{
  "arch": "transformer",
  "model": "audio embedding model",
  "dataset": "read English sentences (LibriTTS-R)",
  "train_examples": 15625,
  "n_mels": 80,
  "hop_length": 160,
  "input": "log_mel",
  "spec_augment": true,
  "win_length": 512,
  "targets": ["voice"],
  "num_classes": 2,
  "embedding_dim": 64,
  "norm": "rmsnorm",
  "norm_position": "pre",
  "hidden_act": "gelu",
  "mlp_ratio": 6,
  "head_dim": 32,
  "fused_qkv": true,
  "bias": "all",
  "qk_norm": false,
  "layer_scale_init": 0.01,
  "parallel_block": false,
  "inner_norm": false,
  "drop_path": 0.05,
  "subsampling": 4,
  "layers": 8,
  "width": 256,
  "positions": "learned",
  "pooling": "class_token",
  "am_softmax_margin": 0.1,
  "am_softmax_scale": 30,
  "init": "trunc_normal_002",
  "residual_init": "zero_last",
  "optimizer": "adamw",
  "learning_rate": 0.002,
  "beta1": 0.8,
  "beta2": 0.999,
  "eps": 1e-06,
  "max_steps": 18300,
  "batch_size": 128,
  "epochs": 149.9,
  "lr_schedule": "cosine_restarts",
  "final_lr_fraction": 0.01,
  "warmup_steps": 360,
  "weight_decay": 0.03
}
Rows from block 4 of a small audio embedding model, named by matrix and row number. Rows with one number belong to one neuron. Each number is 500 + 50 x the weight over its row's rms, rounded and kept within 0 to 999. All counts start at 0. Numbers have three digits each.
After each neuron's rows are labels from the 100 clips, of 14976, where the neuron reaches its highest value: "top examples" is what is common among them. Only what is clearly more common there than usual is listed. The data: read English sentences (LibriTTS-R).
# fc1: MLP up (model.blocks.4.mlp.fc1.weight, 1536x256), inputs 0-85
# fc2: MLP down (model.blocks.4.mlp.fc2.weight, 256x1536, transposed), outputs 0-85

fc1.428:515472462440464440508494444563564439514457434552440452476531437538506436423454370536483516512488532499636467578602522428579594515605432436471506513512423556509514505431550539491469494548435534444449543614498492486557549558475528459441472515554433472414461519
fc2.428:412441480540518486542540513544499483597532489495432514467489549486477465574479496512512540532514353500406453560534459527499587433524493559464500500496513372687494398497559505495556517564525443460525505399514526391548498541490583542493527469551495512494586596
top examples: voice: female

fc1.397:547512390433437548501530511503460492535454498516497446478509553512552447505496456517483415518467523444542408442452574470490373537552425459477582489461487523469492514464563478487501444545469494516546440507477505462437486526419563436540570463416499538398580512
fc2.397:501536480548482512534522576431493651472507478482489537476412552660488440549523512549496405497514551499389528529501606504540511460528523519429487507516494471504597560502449479513489421540478482525525411532464532568511508433491373457491420526519521464443448534
top examples: voice: female

fc1.155:581522477422457509484532477515459409507491521520546447481508621561527429492542431478504420517459546427470436414447523502493460582488478476489574435480430454476467549408545399462508474531461491481516486570461558439489431533444520498536520437425496588427583502
fc2.155:519471420464426505442524507572455519570509445523516474490441639545512495586480561478572479482552563508537510459537505434518600374505495522474500430538507572400546593504477536550435489452548564520487391490504448555430528448506486523485510547499537486386339511
top examples: voice: female

fc1.42:467502526413400480582479458458501552575601454501437530501445572578469501560542608434476613515377516453496429513575447425479534565530528561463543471529495506516555517566503529507513534525482494519463474432493439558525489468445570459521475457483578494661554462
fc2.42:528504504477417503500506489415508333410503545517493497493493623492472528501502518504452439515543521546442484491528488557510550413520486492576486448493518610569465526498534519574481492540464562526440451520482565480488521501468528470512530493514477527536551515
top examples: voice: female

fc1.238:523479488434356504497483509509422475584485543531586424433456545590582449515533458548529401486503468495470421490502538407491544556487554350422515441461478479544488475501543476476561483484407489545496459497522573516528538500484470413533464500423414500455516495
fc2.238:514408430416431489485511582584489397547537519518418496519508540582509515554473585482532509449551528527534528481515506437485524402469505497437513456516493409440470604496467521461441502469506498488446478542524455574458492451494410469474444526504511479459391556
top examples: voice: female

fc1.61:476445491490541453517497447531433584387470545429437532515487514443372561515519519500428449525520521593480445437378528543414381469468494505549409449511475538409537493467457523506458429491592408488508478445480441514518492493553419548535452454577549525519433492
fc2.61:515455470438504527473453517435517452478491413486420525463504577663501497506492507467473520517540478517447511477485516429550519519470500441457541502482541402556491596521542517472470569550504436528487470570440524420477626505497348485501485558493516536522384507
top examples: voice: male

fc1.421:469456540467420593531502440417435435532582489472518468512516497526437518427554496535432517522545564540439561394495428493551500365518523494530519559534354365518442423445562560489481524494494523488481448443495497494454551457528450536608424492502457469607472461
fc2.421:516617589430477526478468596506482396386532465481543554531444516401500613533559476509521475501502446552482523492517487447531622568500482421481499498532479563569492498522458473504516493486468573512461479521420444469572531523524520498525511487492509504499348546
top examples: voice: male

fc1.264:378403480438459512524486429476454459544472451507533454536464493547489500473535492491521428502519504541421426411457483502547547389483513469483453497458441508523564552489487526493592523515461471482552424533549487487513483451580438554565472501401514428504483407
fc2.264:532467488459423498469512632514469375399506470554475512502533520484550457406543567525484543510446542505470633484542509516466601495472503531452490509527474447521502508498509545505605489523442495611581523484479476529557538597503579472525469507532471487415474514
top examples: voice: male

fc1.210:517590450456512537501568510591523459446509418433456558550471524401487529464573522531435458559510526489601522512455510503411444511543445574442628443452466553461505481483514492513429504517533418524492488537520528471493424608496524558547583431501518553448551487
fc2.210:554390492553499555484496435457501587515433411487479518483525514551483506506482458479430592465526473499490381536455443510489356516497443500498460497410500502450481489495466535613472478563588464495482494527487553450494511542483481580504526492472520529570460494
top examples: voice: male

fc1.177:506466436546535472431555465516434482484494486487445468478512516520511395386454439498500538490502514562380509470462447482538475490520520494380486558528499413411476541435486470466500480478482551504510604491483461567473523453549449550530565490530476431440338530
fc2.177:514389419504398548539512460571510462556443522511505518482521535491513449548475539484539513514433591495521520458429456509518527374513492539437534498493554478340681496513423543512537541429500395485469435477477474366404501501500555512490448503503527534478397538
top examples: voice: male

fc1.452:402494508440469560519489468562487493513419445494489563578483520455430567472589521525488520525559489606441522462511452577539594439481556540505470465502393461521548500570494581451573479443449482472472483480520534571537474470540465630511417509395540447557435428
fc2.452:463511431485492473488529483506477440400543495456476479484470443419483464415465551538515445553490587464477507503498510485533552552443458573501494526468468417495486446509472491534491501538475414520534564497562444499556561475507587546520532517467547525444503523
top examples: voice: male

fc1.712:391468470497357545513454485509429464467483465407480501514513459508494483437539477519460442447504496542447439393437404482457511456475517412489466519428392403487491485474501490484534472465448418466523478391484479534517515463570398565534491484447477479537442474
fc2.712:526462458436454456431501435656528359504535503489502502474516538490469455483499490547547596497451512516433535532489461475627532378510511467459564523499400413454595647528426462518483481407473493548467478466636485489489422574468476520490565478523564493484362558
top examples: voice: male

fc1.441:554533519381480472500466506430477428484528420493506445442500502540505403516475454491500459479443557408517460462487547402505482536505399498488536464455448421490507477432558340424468419517365469410529456532475576477487478519443498502451556472415451521402488458
fc2.441:568544449530468522487521562501537554506465447468511514413424505578493450536492472500462441519519577469517549506449468395539499450490510485487526519537475515490542559517535480543535484548394519539436397520438563500442510493480361453483487511514531486426421449
top examples: voice: female

fc1.203:558553423399422523493494547470447474494550512480520416474498529529522447558465431523491418491452465433487468465408538450496388546469412484437539402481409520494490529463560386444499453531466429514538475499478504461426490546443586437508529464419448502378550501
fc2.203:488558423596477514502523581521512639425502493482503498506432486623493419555483510510497445490493550491455527522501558468507487455482485464505501487521476478604537558510465497509511419460476480521522501571484486540515437477527363492477504477510488471458493416
top examples: voice: female

fc1.48:399474517476468611607504538588539540570503534496530479555496433608479514476606510550492483547508443603550577455534450538435547446461577469557453514487391471550423406444559516395497430482437464485482510513487457474488528541518554513506432468477399460569545466
fc2.48:503622552513445545519531352486507472547490476496397491501507414503515358445485501476451482529549508496590529464479386430520468524465490479491532496478507298474533408518523463540507532403519437482487426578475530454527515416484396520560486481490492491503506402
top examples: voice: male

fc1.72:408408508354486540552485479464467493531491472443441518503520511556466428507482524440478495518422482418497579559534460465439512382539577563439439460497516456543556530547411524530471513442398451469561400511523454519554499447494500500444539470423540521583479499
fc2.72:452436440573476507557488471497505488397519438534474520562466637444462530507508547508505423547540583471467510492494564551529654430476557494517485479509507491617458458481496585541507480582479539494527477598504525518497452445513522527512503507427429559450587532
top examples: voice: female

fc1.409:549497435427352509489484518489470455504525450524590423484476529512566507511480446536468407520523517453512374471427574460468377545535474457463552455519461502464451523448502491507474442564471475501532388487482518495465485547432576517574504481413478516395596491
fc2.409:508476506601488510495493616413578570514491449510558519498470534639499395526445489458544419550516549527367517494525673416553614519479480523502513595532518495602467516511474457521505437468454493617487425599452549575490542522495426454486479458432547467501577527
top examples: voice: female

fc1.354:538503407417426512476519543474451480523475484513514435491517533476571413537492428543484443506476511452521484449440554434510431566498413467434605421479442522503521504431556435451490444576442523485565488514495544452433498538447613483529557461427458548382578475
fc2.354:513504450538491500525534568404501632555485460474533516479417569620487442532516466474510434517538502508367553519504558520574579365495489521460490489463467537492580622504468483501458404452511499521500388543458499532478564449483394470472443540521520489451435508
top examples: voice: female

fc1.376:493468487408496489498496467503471505492515519557544409510503499608597375520615493494496455522495513518533490465587496518484561610489528472460529443494488425544463492500542460381548465489443575526474532540481556421558481447427533451544427552415556514418491465
fc2.376:523458376507470478474524609505482496515523527503487482511443625634509497557449481541539501506505501518581543508482451450536508380507504497499488464541482457483574630503535538472421556428544528515491493463440440543527498456507485554498425525428511490470386475
top examples: voice: female

fc1.650:516480491553499496442595437493470428476527440470512436471481497464558484418413451513539490475547556536441578504487499472547503476531496559434471588554497503487421565434531490474454532481528489500529518550510456526479546506469422484484454469520416384388344498
fc2.650:432393428533442499484502489550482487590501559505470501477522472455508481556497549523548546512468568512502519473480506522491530473516491526443519564431515544387624447527521543515540510459532387495473423519467479397444494562522610490551446487519514538485422550
top examples: voice: male

fc1.396:483443513413526561592531550509526488570524470568469539490490483546421439514507479502505553541420520469537542504517543464512546505460553579488553530550534461527531469525530545502433517488511487493502442523544478517563507512489611464456506456493453478581559479
fc2.396:503417573511430469513506404461462422472417471514456498525454580461471516462535442506492476483477512510502510514516506546507518407472506501499524537550504585550418459491615548476444495478467521547571441511480510526511474544445657455479492502650510483484576455
top examples: voice: male

fc1.661:423512467478442468500472457539513364523420442497439522467475523506507574462451427594439497449548562510551573552524524382487502525493460513407490448499526500493474510451571540477425499479539508511540467458506406477480530459597453456461433485477478415415381465
fc2.661:449478485513491554517530402490432447445512552501528504539476491455514481455453532426486513524505568499573519510514493560486514523475462496394571570494518524603529520393558486507526504617525436497495477540475438388464514543503481504509482594468448514540554597
top examples: voice: female

fc1.215:485403534476391567527507437431433484539530470455545466451496497533415531420498472478498448540460523519377516394480407529479518374510517546489503558537392426527488469450507509480474519466540464454447426478427472448499485490484419559528422457445510452537493468
fc2.215:454546592380466579515443575549463467470547494492549556460464605415535564546548512497534477446500479531500556472475553401579615499486479476452508449511530492535588462516434482462455547417546512441453515537497498495582523531514444477495526477535500466519350543
top examples: voice: male

fc1.21:499503438439434495473477504467420460562529498535511440464529531565549433545504442534486432462431465475515465403420551421518431555463385446487607483503480500521506493421531421468494452562499516525568482509470518456496470545467611432561531454412447533432579443
fc2.21:498477438527451485529556460502484605558531484508511470480455543598489515544484514530486479502511509452484587542533527518557403427519551500476496487495549603504558595500476494521488436488489556495527407539436462462527573484501378468496468527512477471430450513
top examples: voice: female

fc1.466:565483513454434536429423520477388432501494458484491414429479495584511434475487447521488458465467521460498461490490560469513533648470399403453595494534404406504579478428538423470476480543428499538453518490500531478529472513428435494561476457395433509444537468
fc2.466:585513408488452493505485520629473465541462432505487538525509522518498459572516490497497378536436560522535513470425359453537548353490466534481498519473508427411542497463413542509490449533496530481415497496536521534454505552454500474464452525558550548457448496
top examples: voice: female

fc1.497:525516512424446510499495451498484429509472494541585429452548642572526452519540478446540461518484537485485467458552489457461571610502508455450612466466450416493528526510560451487497470520451486482511472587516570482430438492477500472531483526408488527466509479
fc2.497:530508415448432505463551608582460407641514507528492486505477547542494446585492555494542489464518527525585596459512425445520496411499489542478475430531459482386623606497456523502448513502550495474502407495541471566455507437472555451486455527507466503440366541
top examples: voice: female

fc1.399:527565465442621563566560511445567507408547437443563504520544509464412471524543515477517510562416567518616544547497484502563499467546456606595523511483437544452454487554583576477396458510452401483454540540548546534524479521438555474521524500629502448555498491
fc2.399:562462512545587457546517422387432590612458463482503497479547533456522574542482458476475442459517452495586466518454362455527552438484537485530471498495513517478533430486552418498549518589547425556489437550392492527457492518520511531488528493573540503517465469
top examples: voice: female

fc1.656:427478486528480537520599460511489528522505485490501525576504489578486524515608455500465476566520535647472535405477440577522557414524509474522460502490376399473418553483473525470528512464496396487480428533517489464442479423475447585563472497450522462591499434
fc2.656:491472448490449479450472591505503413477592545462454512495546475532510466434483556511458499571515486472512600448512497478496661567520528538485562539529475498486415434504551506503553499541524458593578549460469425515494503386515447567484462484501509519456525523
top examples: voice: male

fc1.338:460511543504422510492459543488416473480443421513474452472486436539503543446529534492552415473551464516440472374387459505538505483470517410490452446534366441533471413561476500464531487467467473461479520416480580504506510464506415553490491533439487468567525488
fc2.338:521456491437493477477524593570518351633571443476487570562569549353501550499494494527503511517525486508512473503492460544478522481553502520468470526510505494429479474475459538482500493522567519593492487530631515484509449450491480483421391443514556493511448561
top examples: voice: male

fc1.582:535492463432421496534479468503392457495513501527508440447515528623564430500578487431512408493459506393527449451482505480474474567501496437466520393514492424506488542521531475485554502482503507464474433467485525459497428469443481380514504490394534608472516494
fc2.582:469416432408420517458503578515451541558544465530496531523505573518483481537514577522506506486548464535542551500504433480492610433430537504420520411540534388463533619507476475485495485559562522522524434512451427557482452439508481526497469502483497489425404485
top examples: voice: female

fc1.188:510496476461479475435428498525465387498371521514500487453488418546489456468466495477504451516487501401526372502464507404518491551500435532497511483526521521471503476426520401457543512517349513510566515482456464497489476471570481428558520448429434559478466427
fc2.188:511464561441490465442494580389536556541477465511522498546498531543500539515492573532494498433507404495482465426544511555467548402495476490475534465522474578440588621517540505472479497481510507550527527559432511411509575562532453484504492480474526512540389624
top examples: voice: female

fc1.87:530496507351419510501471505508417525497456504504504500401475558586535475493509475443453480557515462516554497459466483498447507531469521414439478436562517455515441511460503432502586514504418512467526592501492557467555435556498476500496470489460587519495447478
fc2.87:537483454508483483442483638573575500560537565464491521562519580544480422498453494483451535470510451433551445495518403505426513453459521498540496447575431380451543618487534553457497571495560391584553447465511557580523481413472400416479516516470480516464495425
top examples: voice: female

fc1.39:445413436485462480461423451460419497503428438499399407467535504542509454534505452438485462437468496508407412465433438454506482529427481360442425536426485442471533453444504472424559519465476420510541515488435465491492505508533432467509373489466432391396425406
fc2.39:502392500501383498497561463438548472544505497452443488537534494529500580644468506517502499525458399513505478493499399461528558369516541496466523512509549557449590446493410493458495479518462420470487448559450507385521541518518487504485453518485458544488436540
top examples: voice: female

fc1.433:509436526453580510660471482430510500481536516473504557469455532443449457475517565417493575519427519465539558486507452514514494493527573556536504518494426467529542528563512500550418486436433416503492480510584575508557486450526506519534531475533496492597482482
fc2.433:530506527467522460533481531458484435584489555502507485517347494470498450543540450490468474496467474569603494525515467499554472417507501520529491500509515497447518546481400535511495530501480611523449485527478484633462488527491534472505534507515469453478439424
top examples: voice: female

fc1.211:490502447493463438455546446492526382457451452523504443489519444467513497409429423500476544467532539501601590562495552442513507532537444538393475507517530534475433538501575542466449494457497516477543550530506417545480526498508457448452446464520407343386349477
fc2.211:464311421519416479455542536434508472617462548499487527475445469472466492475494624487491550556475530502502571515469514652508516481553496534473487561418506602454629468483445474483526531537510409420505444503491477449495467546484564483525475534452528505574432435
top examples: voice: male

fc1.756:465466506367427495470512494431487504469514429489487409448516580595530432559545461377491481533437535478529484463499462490502547564522458461424480423529515436529460524447499484391585502446403470480520543557518572490537430502491476461536449467413533491434473418
fc2.756:522426373445431565486524551523434512555491514508534464487465571617534540513458553545550543488583479547652466487460398442526581386487531495476569445499501418478481610500553519464476518480582510554456449473450433536452515403507438466505450504443542488483437492
top examples: voice: female

fc1.318:474535406402408529467482481530451580554575379475456453433496458564496523440493454567426445447462482451554459410421487542488452523531482419506526432526393526483548542430558528408557460575522441475531491501528498590473496583562518489459510464457495423434488464
fc2.318:539491486500611523559533429520538586576424460488432486465508465480488505516527500494477551453477359532469381508549450503501492480543476458450473479498496512611534534495529502532522530485482523555505603461528504659598524484500511563449406515559472431472624533
top examples: voice: female

fc1.521:472508508456440539506523420575488522480399560499569429538452503548503555407578450572530445505580477531453500458463459516510506419487545475553430500462447443471504496465482589428472476509473514543461479448441526418468533499518389514445319529444434414503465433
fc2.521:521583537439394476465547498418556419397563518472414455458521493413511514506466480479483527532538479495607512511522464401557512487492488459583501504483519454487579533526466537515469515461456378529460522555367461499506570449500418593468545468557547512501517592
top examples: voice: male

fc1.548:513448447503520452440564458432411493456563441511453400486520455509487383514493436453517544491529545535443554489438491515548413473484489483346444596509488397454423508450485475504471516482519471499512593521493444554479512430470453453485525484500426398439343457
fc2.548:508415452510446494530529500469503475635465472451479507529495446486525554579494548504562465517472451506552448455490480512477510467528519529416482571502551533302590384488519508468540493501536446475479431496464486431502523564501537474494442514562476504513411486
top examples: voice: male

fc1.298:509449467492468479469527415455441452510507391528468376428537430515489487473504473459518494472532493498460535468500466497577464482464470503406462590492485445417464487459458520446495516500533445497485523511480515561400470474473417443459466524461481349400394450
fc2.298:495446455491463493517531470511504473640488478479471524523512519503512560565495527505564550557459428511532460504462455607550438441492509520386474513407531546315626415499480565433510471506561444483496464526425487410532552509513509445492466518514482496492346456
top examples: voice: male

fc1.478:463477484388492437473554411432428517516575478514536404442503581548551434461585429565515430509462605501523462513457448476509547586524506372470490463459439554492466573481560536450484499499450476500464502543540530451541559538481503451508494522426478507509508456
fc2.478:547491377497509468444530746550523454483529551501508456442556544552517460481453525463558493490473476458582510472485400521481467466533504492506459452511538365502488540538549472478520486561562449543594534421501504502503470398554462472493477506520522523531520558
top examples: voice: female

fc1.445:479427476406418535523540480417534568563506445526541500453439603617519442532574456396518545552428446542554428539566513518513505540576470502482474478458568429573483545537456403497519507421339546481535488524493504490487460464503513537518467491449529505510504515
fc2.445:474467400489429490529507506415498431324512479496479462502510461586486471476464509524527431502551600479425510489466531510567504463476525509505533454488521457637585609554620532577510547506415513561514472499489542515467493476518411462495570472487445464432598490
top examples: voice: female

fc1.54:450448487381472502455468421515425520500432480453411467448544500522525500510451427425491418454431492496516420432528409474453481527435460353447471453494397470513637458474511499472572497547538422488572440453514453558496454515537473385543475527468458514407427427
fc2.54:485522422504533528494533423369569462546495514405477604517508499438469530581509562486461564523527427513618437494523530384422600430457527488521493541539525447556408493507500509491477456595515450517542452522435480454518474563455513445482490491540473519502438535
top examples: voice: female

fc1.168:571543476472369493431402542452478508556545466494564542466489556496606476494459469506515402419527489503522517509549544509461458517586557416536455442564492562585465467538503480564602451571538533507509459508561505510465505556429486459497458508462451483468519445
fc2.168:517520418566572530422491696504510469510531472471514469490500550543464390467480558492440490503515429461328537499496519396526576400508475543554448532531479354597449519483559539562520549496525423586512488512526541567541535426492442522521504418521553530486550504
top examples: voice: female

fc1.0:521461541407449539516489471558438402412369439480548441435506454503489531445481439589417478421412572482520477501453522394525394542518479538471458455424541517443422480491533530527439475526488491503515382475470424542430537489514430382471396424471433469416350452
fc2.0:512424461571468536565511445488521514381493444536516484515504480458498511491574536504465533522432604520414503445518504552570516508478513439435587483513498572588591407467469482487511542520507466433600512528508437444493506555519488438543504545458559511517506605
top examples: voice: female

fc1.560:464510480429465464507464490499482443505488450466516452473466517526476555445504391545383406441465561478563482539440513468483442542567419476432497429524521518510489456399590487489478471482548475504554386491497478462481499452522436444508472402426458427338420472
fc2.560:522554521533478547492545449481485555539519380494502552526453485492525477424493506391498561495441503532624534440480479467573481504453523480434516500539492479512585631463532500484457534429530568423450469517460437469480511516503388443506483549494500529571479592
top examples: voice: female

fc1.179:559391511403422516518519446476455533503457515434417550459521494567538479489502442526528470504480391493463470495538448524489491434471547528471422461479520430483504543559428490535551454396481452494481517440487494524494546464509408509444466567437495541520327485
fc2.179:488475459418604519616451423531492427384434592508492512502489464471512525565484593482511521500492531570574382540432344448464595485510532475471501505463518526579524499457667497488493428574519500445537520459494541523475493471473519486554509551561502559454485534
top examples: voice: female

fc1.240:417592436443477616519430484574512607547567486565453449526451464550477472481537505562517483485525492538533565467482544539525513462451465491602528506454424634464484489473569453415508436673566506512545439554474500512421531616503573464500470504474447484480503467
fc2.240:588597469547529529504474515456459581459422475444476444494530520521483566495488534522498450564539577529458523522545421472546520475493480379480603576471442514534479639503578438555420457569491437486515533517492527460491505400506513516491525500522497489563425461
top examples: voice: male

fc1.591:539534411486517486497484618525436595511442517484469456455534547561601471509553449506432435429507506497506435419500501449503442514567542413507551484554485524486475527415582425447589438532525526473548477458491580508452511565513516472591509524520507464415504501
fc2.591:448525485497567501514513562539434672557532528457447505496584460641520532478514496507452515445590368509512555517488503512474453465468504460499484499496517461529509534481570395460489553453547488539423505440450470509422493438507480502482456503515496505535571504
top examples: voice: female

fc1.723:413443521510513490480536539518377519370497505508506456495511485462437371497510505464528512506489455574483555505324524547456407526504513431503432484474491508456502415500508464453516426463509384550542464535496470483506517437536470439540518461508466459555580488
fc2.723:530417482449436518458483504569467456561549457526418440439408493421453473532402480495464483559552549509575534485567502520536462553512470514437510520541462368511574466543490408566469531618462485523503447513489506487455539504519473554568531483420523563488523461
top examples: voice: male

fc1.680:519493578518509497444551513494536506539504597527537475414479568518448398532561406546498506573461417534522588439509535591520624508489453478545512497590447500555500541432538557437470507476494545370488444587461472473563534481481518576515482455636484473516489502
fc2.680:481541478539535508495452475514561584528482498502487477480498413596494459500516467498467462545490502490503521440532596475501648465516511530472574535532484497603372456525508498476530508410464409483414661486585473520534470485492475582487535494448529490471557486
top examples: voice: male

fc1.143:441410555477444447520512406522441515543523465435450456453464526565501490476532462408465480444412492419521423516509447491435462479510544492519474512472482417522553505392479462468584500497455502508533443496390514572499469452487449374560513451427511529523395551
fc2.143:514512514524488516578429535408505441351510480561571557509471528462515513529466649491516529431497606521536471541485578490453606523503487499481487455473584512594474551514505579512487479560500584472515546507461499477442550545489380532548579561476465552467500553
top examples: voice: female