config.yaml
arch: "transformer"
model: "audio embedding model"
dataset: "read English sentences (LibriTTS-R)"
train_examples: 15625
n_mels: 80
hop_length: 160
input: "log_mel"
spec_augment: true
win_length: 512
targets: ["voice"]
num_classes: 2
embedding_dim: 64
norm: "rmsnorm"
norm_position: "pre"
hidden_act: "gelu"
mlp_ratio: 6
head_dim: 32
fused_qkv: true
bias: "all"
qk_norm: false
layer_scale_init: 0.01
parallel_block: false
inner_norm: false
drop_path: 0.05
subsampling: 4
layers: 8
width: 256
positions: "learned"
pooling: "class_token"
am_softmax_margin: 0.1
am_softmax_scale: 30
init: "trunc_normal_002"
residual_init: "zero_last"
optimizer: "adamw"
learning_rate: 0.002
beta1: 0.8
beta2: 0.999
eps: 1e-06
max_steps: 18300
batch_size: 128
epochs: 149.9
lr_schedule: "cosine_restarts"
final_lr_fraction: 0.01
warmup_steps: 360
weight_decay: 0.03
Rows from block 3 of a small audio embedding model, named by matrix and row number. Rows with one number belong to one neuron. Each number is 128 + 24 x the weight over its row's rms, rounded and kept within 0 to 255. All counts start at 0. Numbers have three digits each.
After each neuron's rows are labels from the 100 clips, of 14976, where the neuron reaches its highest value: "responds to" is what is common among them; "loudest band" is the band of the loudest frequency at the time of the peak. Only what is clearly more common there than usual is listed. The data: read English sentences (LibriTTS-R). In brackets: how many of the 100, against the usual share in percent.
# fc1: MLP up (model.blocks.3.mlp.fc1.weight, 1536x256), inputs 148-184
# fc2: MLP down (model.blocks.3.mlp.fc2.weight, 256x1536, transposed), outputs 148-184

fc1.167:108111135087108094146124116123130114104077146142085113102085095129101130131125095125123129100123106120139132121
fc2.167:111136159121119160147127135134106125119153133100050069169145148120162155105111138128121140140133110136144142090
responds to: voice: female (100 vs 52.4)
loudest band: 250 to 500 Hz (30 vs 12.1)

fc1.539:119108148086109119197121131115125129160157165176126127105125115115132107114119122136110102128124102111155099115
fc2.539:138113135107091125149128142107109097131105123132144173114119111124108146141105104143145131110115147135102136105
responds to: voice: female (100 vs 52.4)
loudest band: 500 to 1000 Hz (63 vs 7)

fc1.443:089124128090110129116167100111139086150105128128109115143119139142123156148108123137107143105092134081153133097
fc2.443:114102142104190150125138114095134136143150101132146172148118119135130126083108119178081130173116093128101130115
responds to: voice: female (82 vs 52.4)
loudest band: 500 to 1000 Hz (55 vs 7)

fc1.501:112152133053075103152069126134144121111130099095108107138140144121123129124089092068129130096102091110149132091
fc2.501:110132135118144123131114136103138110106157118127130112156138117137183133082128128099133149088133130139130084099
responds to: voice: female (100 vs 52.4)
loudest band: 500 to 1000 Hz (47 vs 7)

fc1.581:108128142063102154134104119144130098105107133139120146143117137159085156132126089088119107130101152124121132106
fc2.581:132160129151151144132142120121084089123153168116135142142208101118162183097129063125160141101107140095123113123
responds to: voice: female (100 vs 52.4)
loudest band: 250 to 500 Hz (37 vs 12.1)

fc1.387:157145117089110096175118137119121106167168148149104114121098141112097152122125120129112132105132119148174108097
fc2.387:102114118139122129148165167146092124119138120124143165165147134111136134135113115198153139087119129135111113115
responds to: voice: female (100 vs 52.4)
loudest band: 500 to 1000 Hz (64 vs 7)

fc1.685:149144162165146130126145128127130148164188129129139133134169146109124149156158112142124145136118128181134135152
fc2.685:153102119141115135138154136148121128128130067126124153146124086143135127115125136150153155164124096131136135153
responds to: voice: male (99 vs 47.6)
loudest band: 500 to 1000 Hz (42 vs 7); 250 to 500 Hz (35 vs 12.1)

fc1.450:127099141054127126110149105108147111124092163155123077107118127160122098070114100144097139117137105062105119131
fc2.450:129179116118112113108116134146103124128115119129165155108136129134117172122106082163130110142116125128119123108
responds to: voice: male (100 vs 47.6)
loudest band: 250 to 500 Hz (50 vs 12.1)

fc1.718:112097122133151122173104135147121167142110102155149118126106149118123097118141145109106132144135087098090108157
fc2.718:135153152150146129125127129157072139123109149125097111122141133109137188185113085150185176141125134154108130151
responds to: voice: male (89 vs 47.6)
loudest band: 500 to 1000 Hz (29 vs 7)

fc1.579:120132136071091105129113116125156167121105143146145154132089106089124131115138093146146164134117161157134113098
fc2.579:138181143104083138168119140147057193130085097135073110099146133129102164121139128164117107106140128122146133120
responds to: voice: male (99 vs 47.6)
loudest band: 500 to 1000 Hz (30 vs 7); 1000 to 2000 Hz (28 vs 1.9)

fc1.183:125125098070128121126131137111153126139119148135133150114125130129113128139101087141075138118114112102104122124
fc2.183:105131122110138111126150135135099147132095156141133163140135135130109123136138076157136108110112099125122123088
responds to: voice: male (100 vs 47.6)
loudest band: 500 to 1000 Hz (56 vs 7)

fc1.151:090130140088089131130093109096140120131086105144124127127144126128109120113130089108115138126102146139127130102
fc2.151:098127140094120128133106108098062083121202128131164095149209104109148126104116135197099132147104133125155125106
responds to: voice: female (100 vs 52.4)
loudest band: 500 to 1000 Hz (28 vs 7)

fc1.536:094112136105099118135102130106131142131129103144122111100144126129116119101120085123146106118088155107116131124
fc2.536:149109140097137136137114123085096145138227122131117146139182136127139159105135091183067145115125111122135104121
responds to: voice: female (100 vs 52.4)
loudest band: 500 to 1000 Hz (53 vs 7)

fc1.320:098147117081103121162126133147129105140108131115051083151135131132131149155104149091134139139113117107155125074
fc2.320:123107107099151140148129119112143150126128156126104129161147192114140155129106097145144134086123101116142062106
responds to: voice: female (100 vs 52.4)
loudest band: 250 to 500 Hz (55 vs 12.1)

fc1.47:104116113094107114120127124116121103126129148121131121137113096178137087154116103078082144119156114130114117096
fc2.47:091171107120106136183140105147102111126160108112134115114120135133122141108157110088155147132178181111134172144
responds to: voice: female (100 vs 52.4)
loudest band: 250 to 500 Hz (39 vs 12.1)

fc1.525:133131087080132118137104130143116126154167133125076084139129127115114126150128141086096141129100141094143126065
fc2.525:116130135109127115167140124129157112124126161134121138145174158124135156128101085117126183110137114147101099126
responds to: voice: female (100 vs 52.4)
loudest band: 500 to 1000 Hz (66 vs 7)

fc1.205:125112104089121161160118113141162129127156145123120124114118103088103163113107090122145140145104150127111140089
fc2.205:093183143143126134123145126144088164127116143151136148156147144117112180165113145178137124108112131154150129109
responds to: voice: female (100 vs 52.4)
loudest band: 500 to 1000 Hz (61 vs 7); 1000 to 2000 Hz (28 vs 1.9)

fc1.568:140129147071124138108135118113152113108111134143109096134101086160113134150122106121099112139096131116091171102
fc2.568:147202135114135112169117131126144065139114148133095155132115130114136182084137105098136176123116128155134139118
responds to: voice: female (100 vs 52.4)
loudest band: 250 to 500 Hz (30 vs 12.1)

fc1.199:083090125142109144111154115128122128137077157129161159128150091101101107158098118115158147157110110136139123108
fc2.199:109143115141166134122122145106144117142079110101101122132143108142115131091102117140088095147122151121134131122
responds to: voice: male (99 vs 47.6)
loudest band: 250 to 500 Hz (56 vs 12.1)

fc1.376:116185117142131130109100073099139105155106112125123141126131126135121184115130110104146151132095168148145156124
fc2.376:106098121137171108195118091132129138120175137129099131122109124177113135155108155166162115111128093114126158129
responds to: voice: female (83 vs 52.4)
loudest band: 250 to 500 Hz (29 vs 12.1)

fc1.543:108092146072099138156152113113137128136081168161090100133117149162102096147138090094123091119119126111110111087
fc2.543:126173148147153168162111141108125129158101163120131137115101144101130141117106105099138173151128088142138108125
responds to: voice: female (100 vs 52.4)
loudest band: 250 to 500 Hz (58 vs 12.1)

fc1.530:145112114119122127163153117141118130135134142155124140109116106149140118163121114165113095160120121096087117126
fc2.530:103140129133120140113150131152084141111132109129109193125140128117119100174118096075150102137110146115119117133
responds to: voice: male (81 vs 47.6)
loudest band: 250 to 500 Hz (40 vs 12.1)

fc1.362:102081128178091133131138103171129122130166123100160136092129097116111120107109092111114147122143118120123152135
fc2.362:123116108110144109136113137153174121098118138124150128111094143152130098129137122207142107151155167130148128132
responds to: voice: male (92 vs 47.6)
loudest band: 250 to 500 Hz (50 vs 12.1)

fc1.40:124128117074125125169106114148118130148141091142125089131123104126100148126125096135132139141105146132162149071
fc2.40:120141135143154102178093115162109129119146173138149155095138126128149147111136147167214124102132094123160158136
responds to: voice: female (97 vs 52.4)
loudest band: 500 to 1000 Hz (57 vs 7)

fc1.292:160115127048127133108119145096149132133057139144136094138128108160137120087133147128100089099140142081120127129
fc2.292:130174103132088121133133124152101126141108118146148117138151100130121143132118147078144117112094119123137127156
responds to: voice: male (100 vs 47.6)
loudest band: 250 to 500 Hz (51 vs 12.1)

fc1.62:142122116138080128107116113155156123148121154137156156144152140093136119127125117166123146168089123164172143156
fc2.62:127135102111141131144138110187078137127166118117096107104146115122107176189121166128143155113147088117164124105
responds to: voice: male (100 vs 47.6)
loudest band: 250 to 500 Hz (47 vs 12.1); 500 to 1000 Hz (31 vs 7)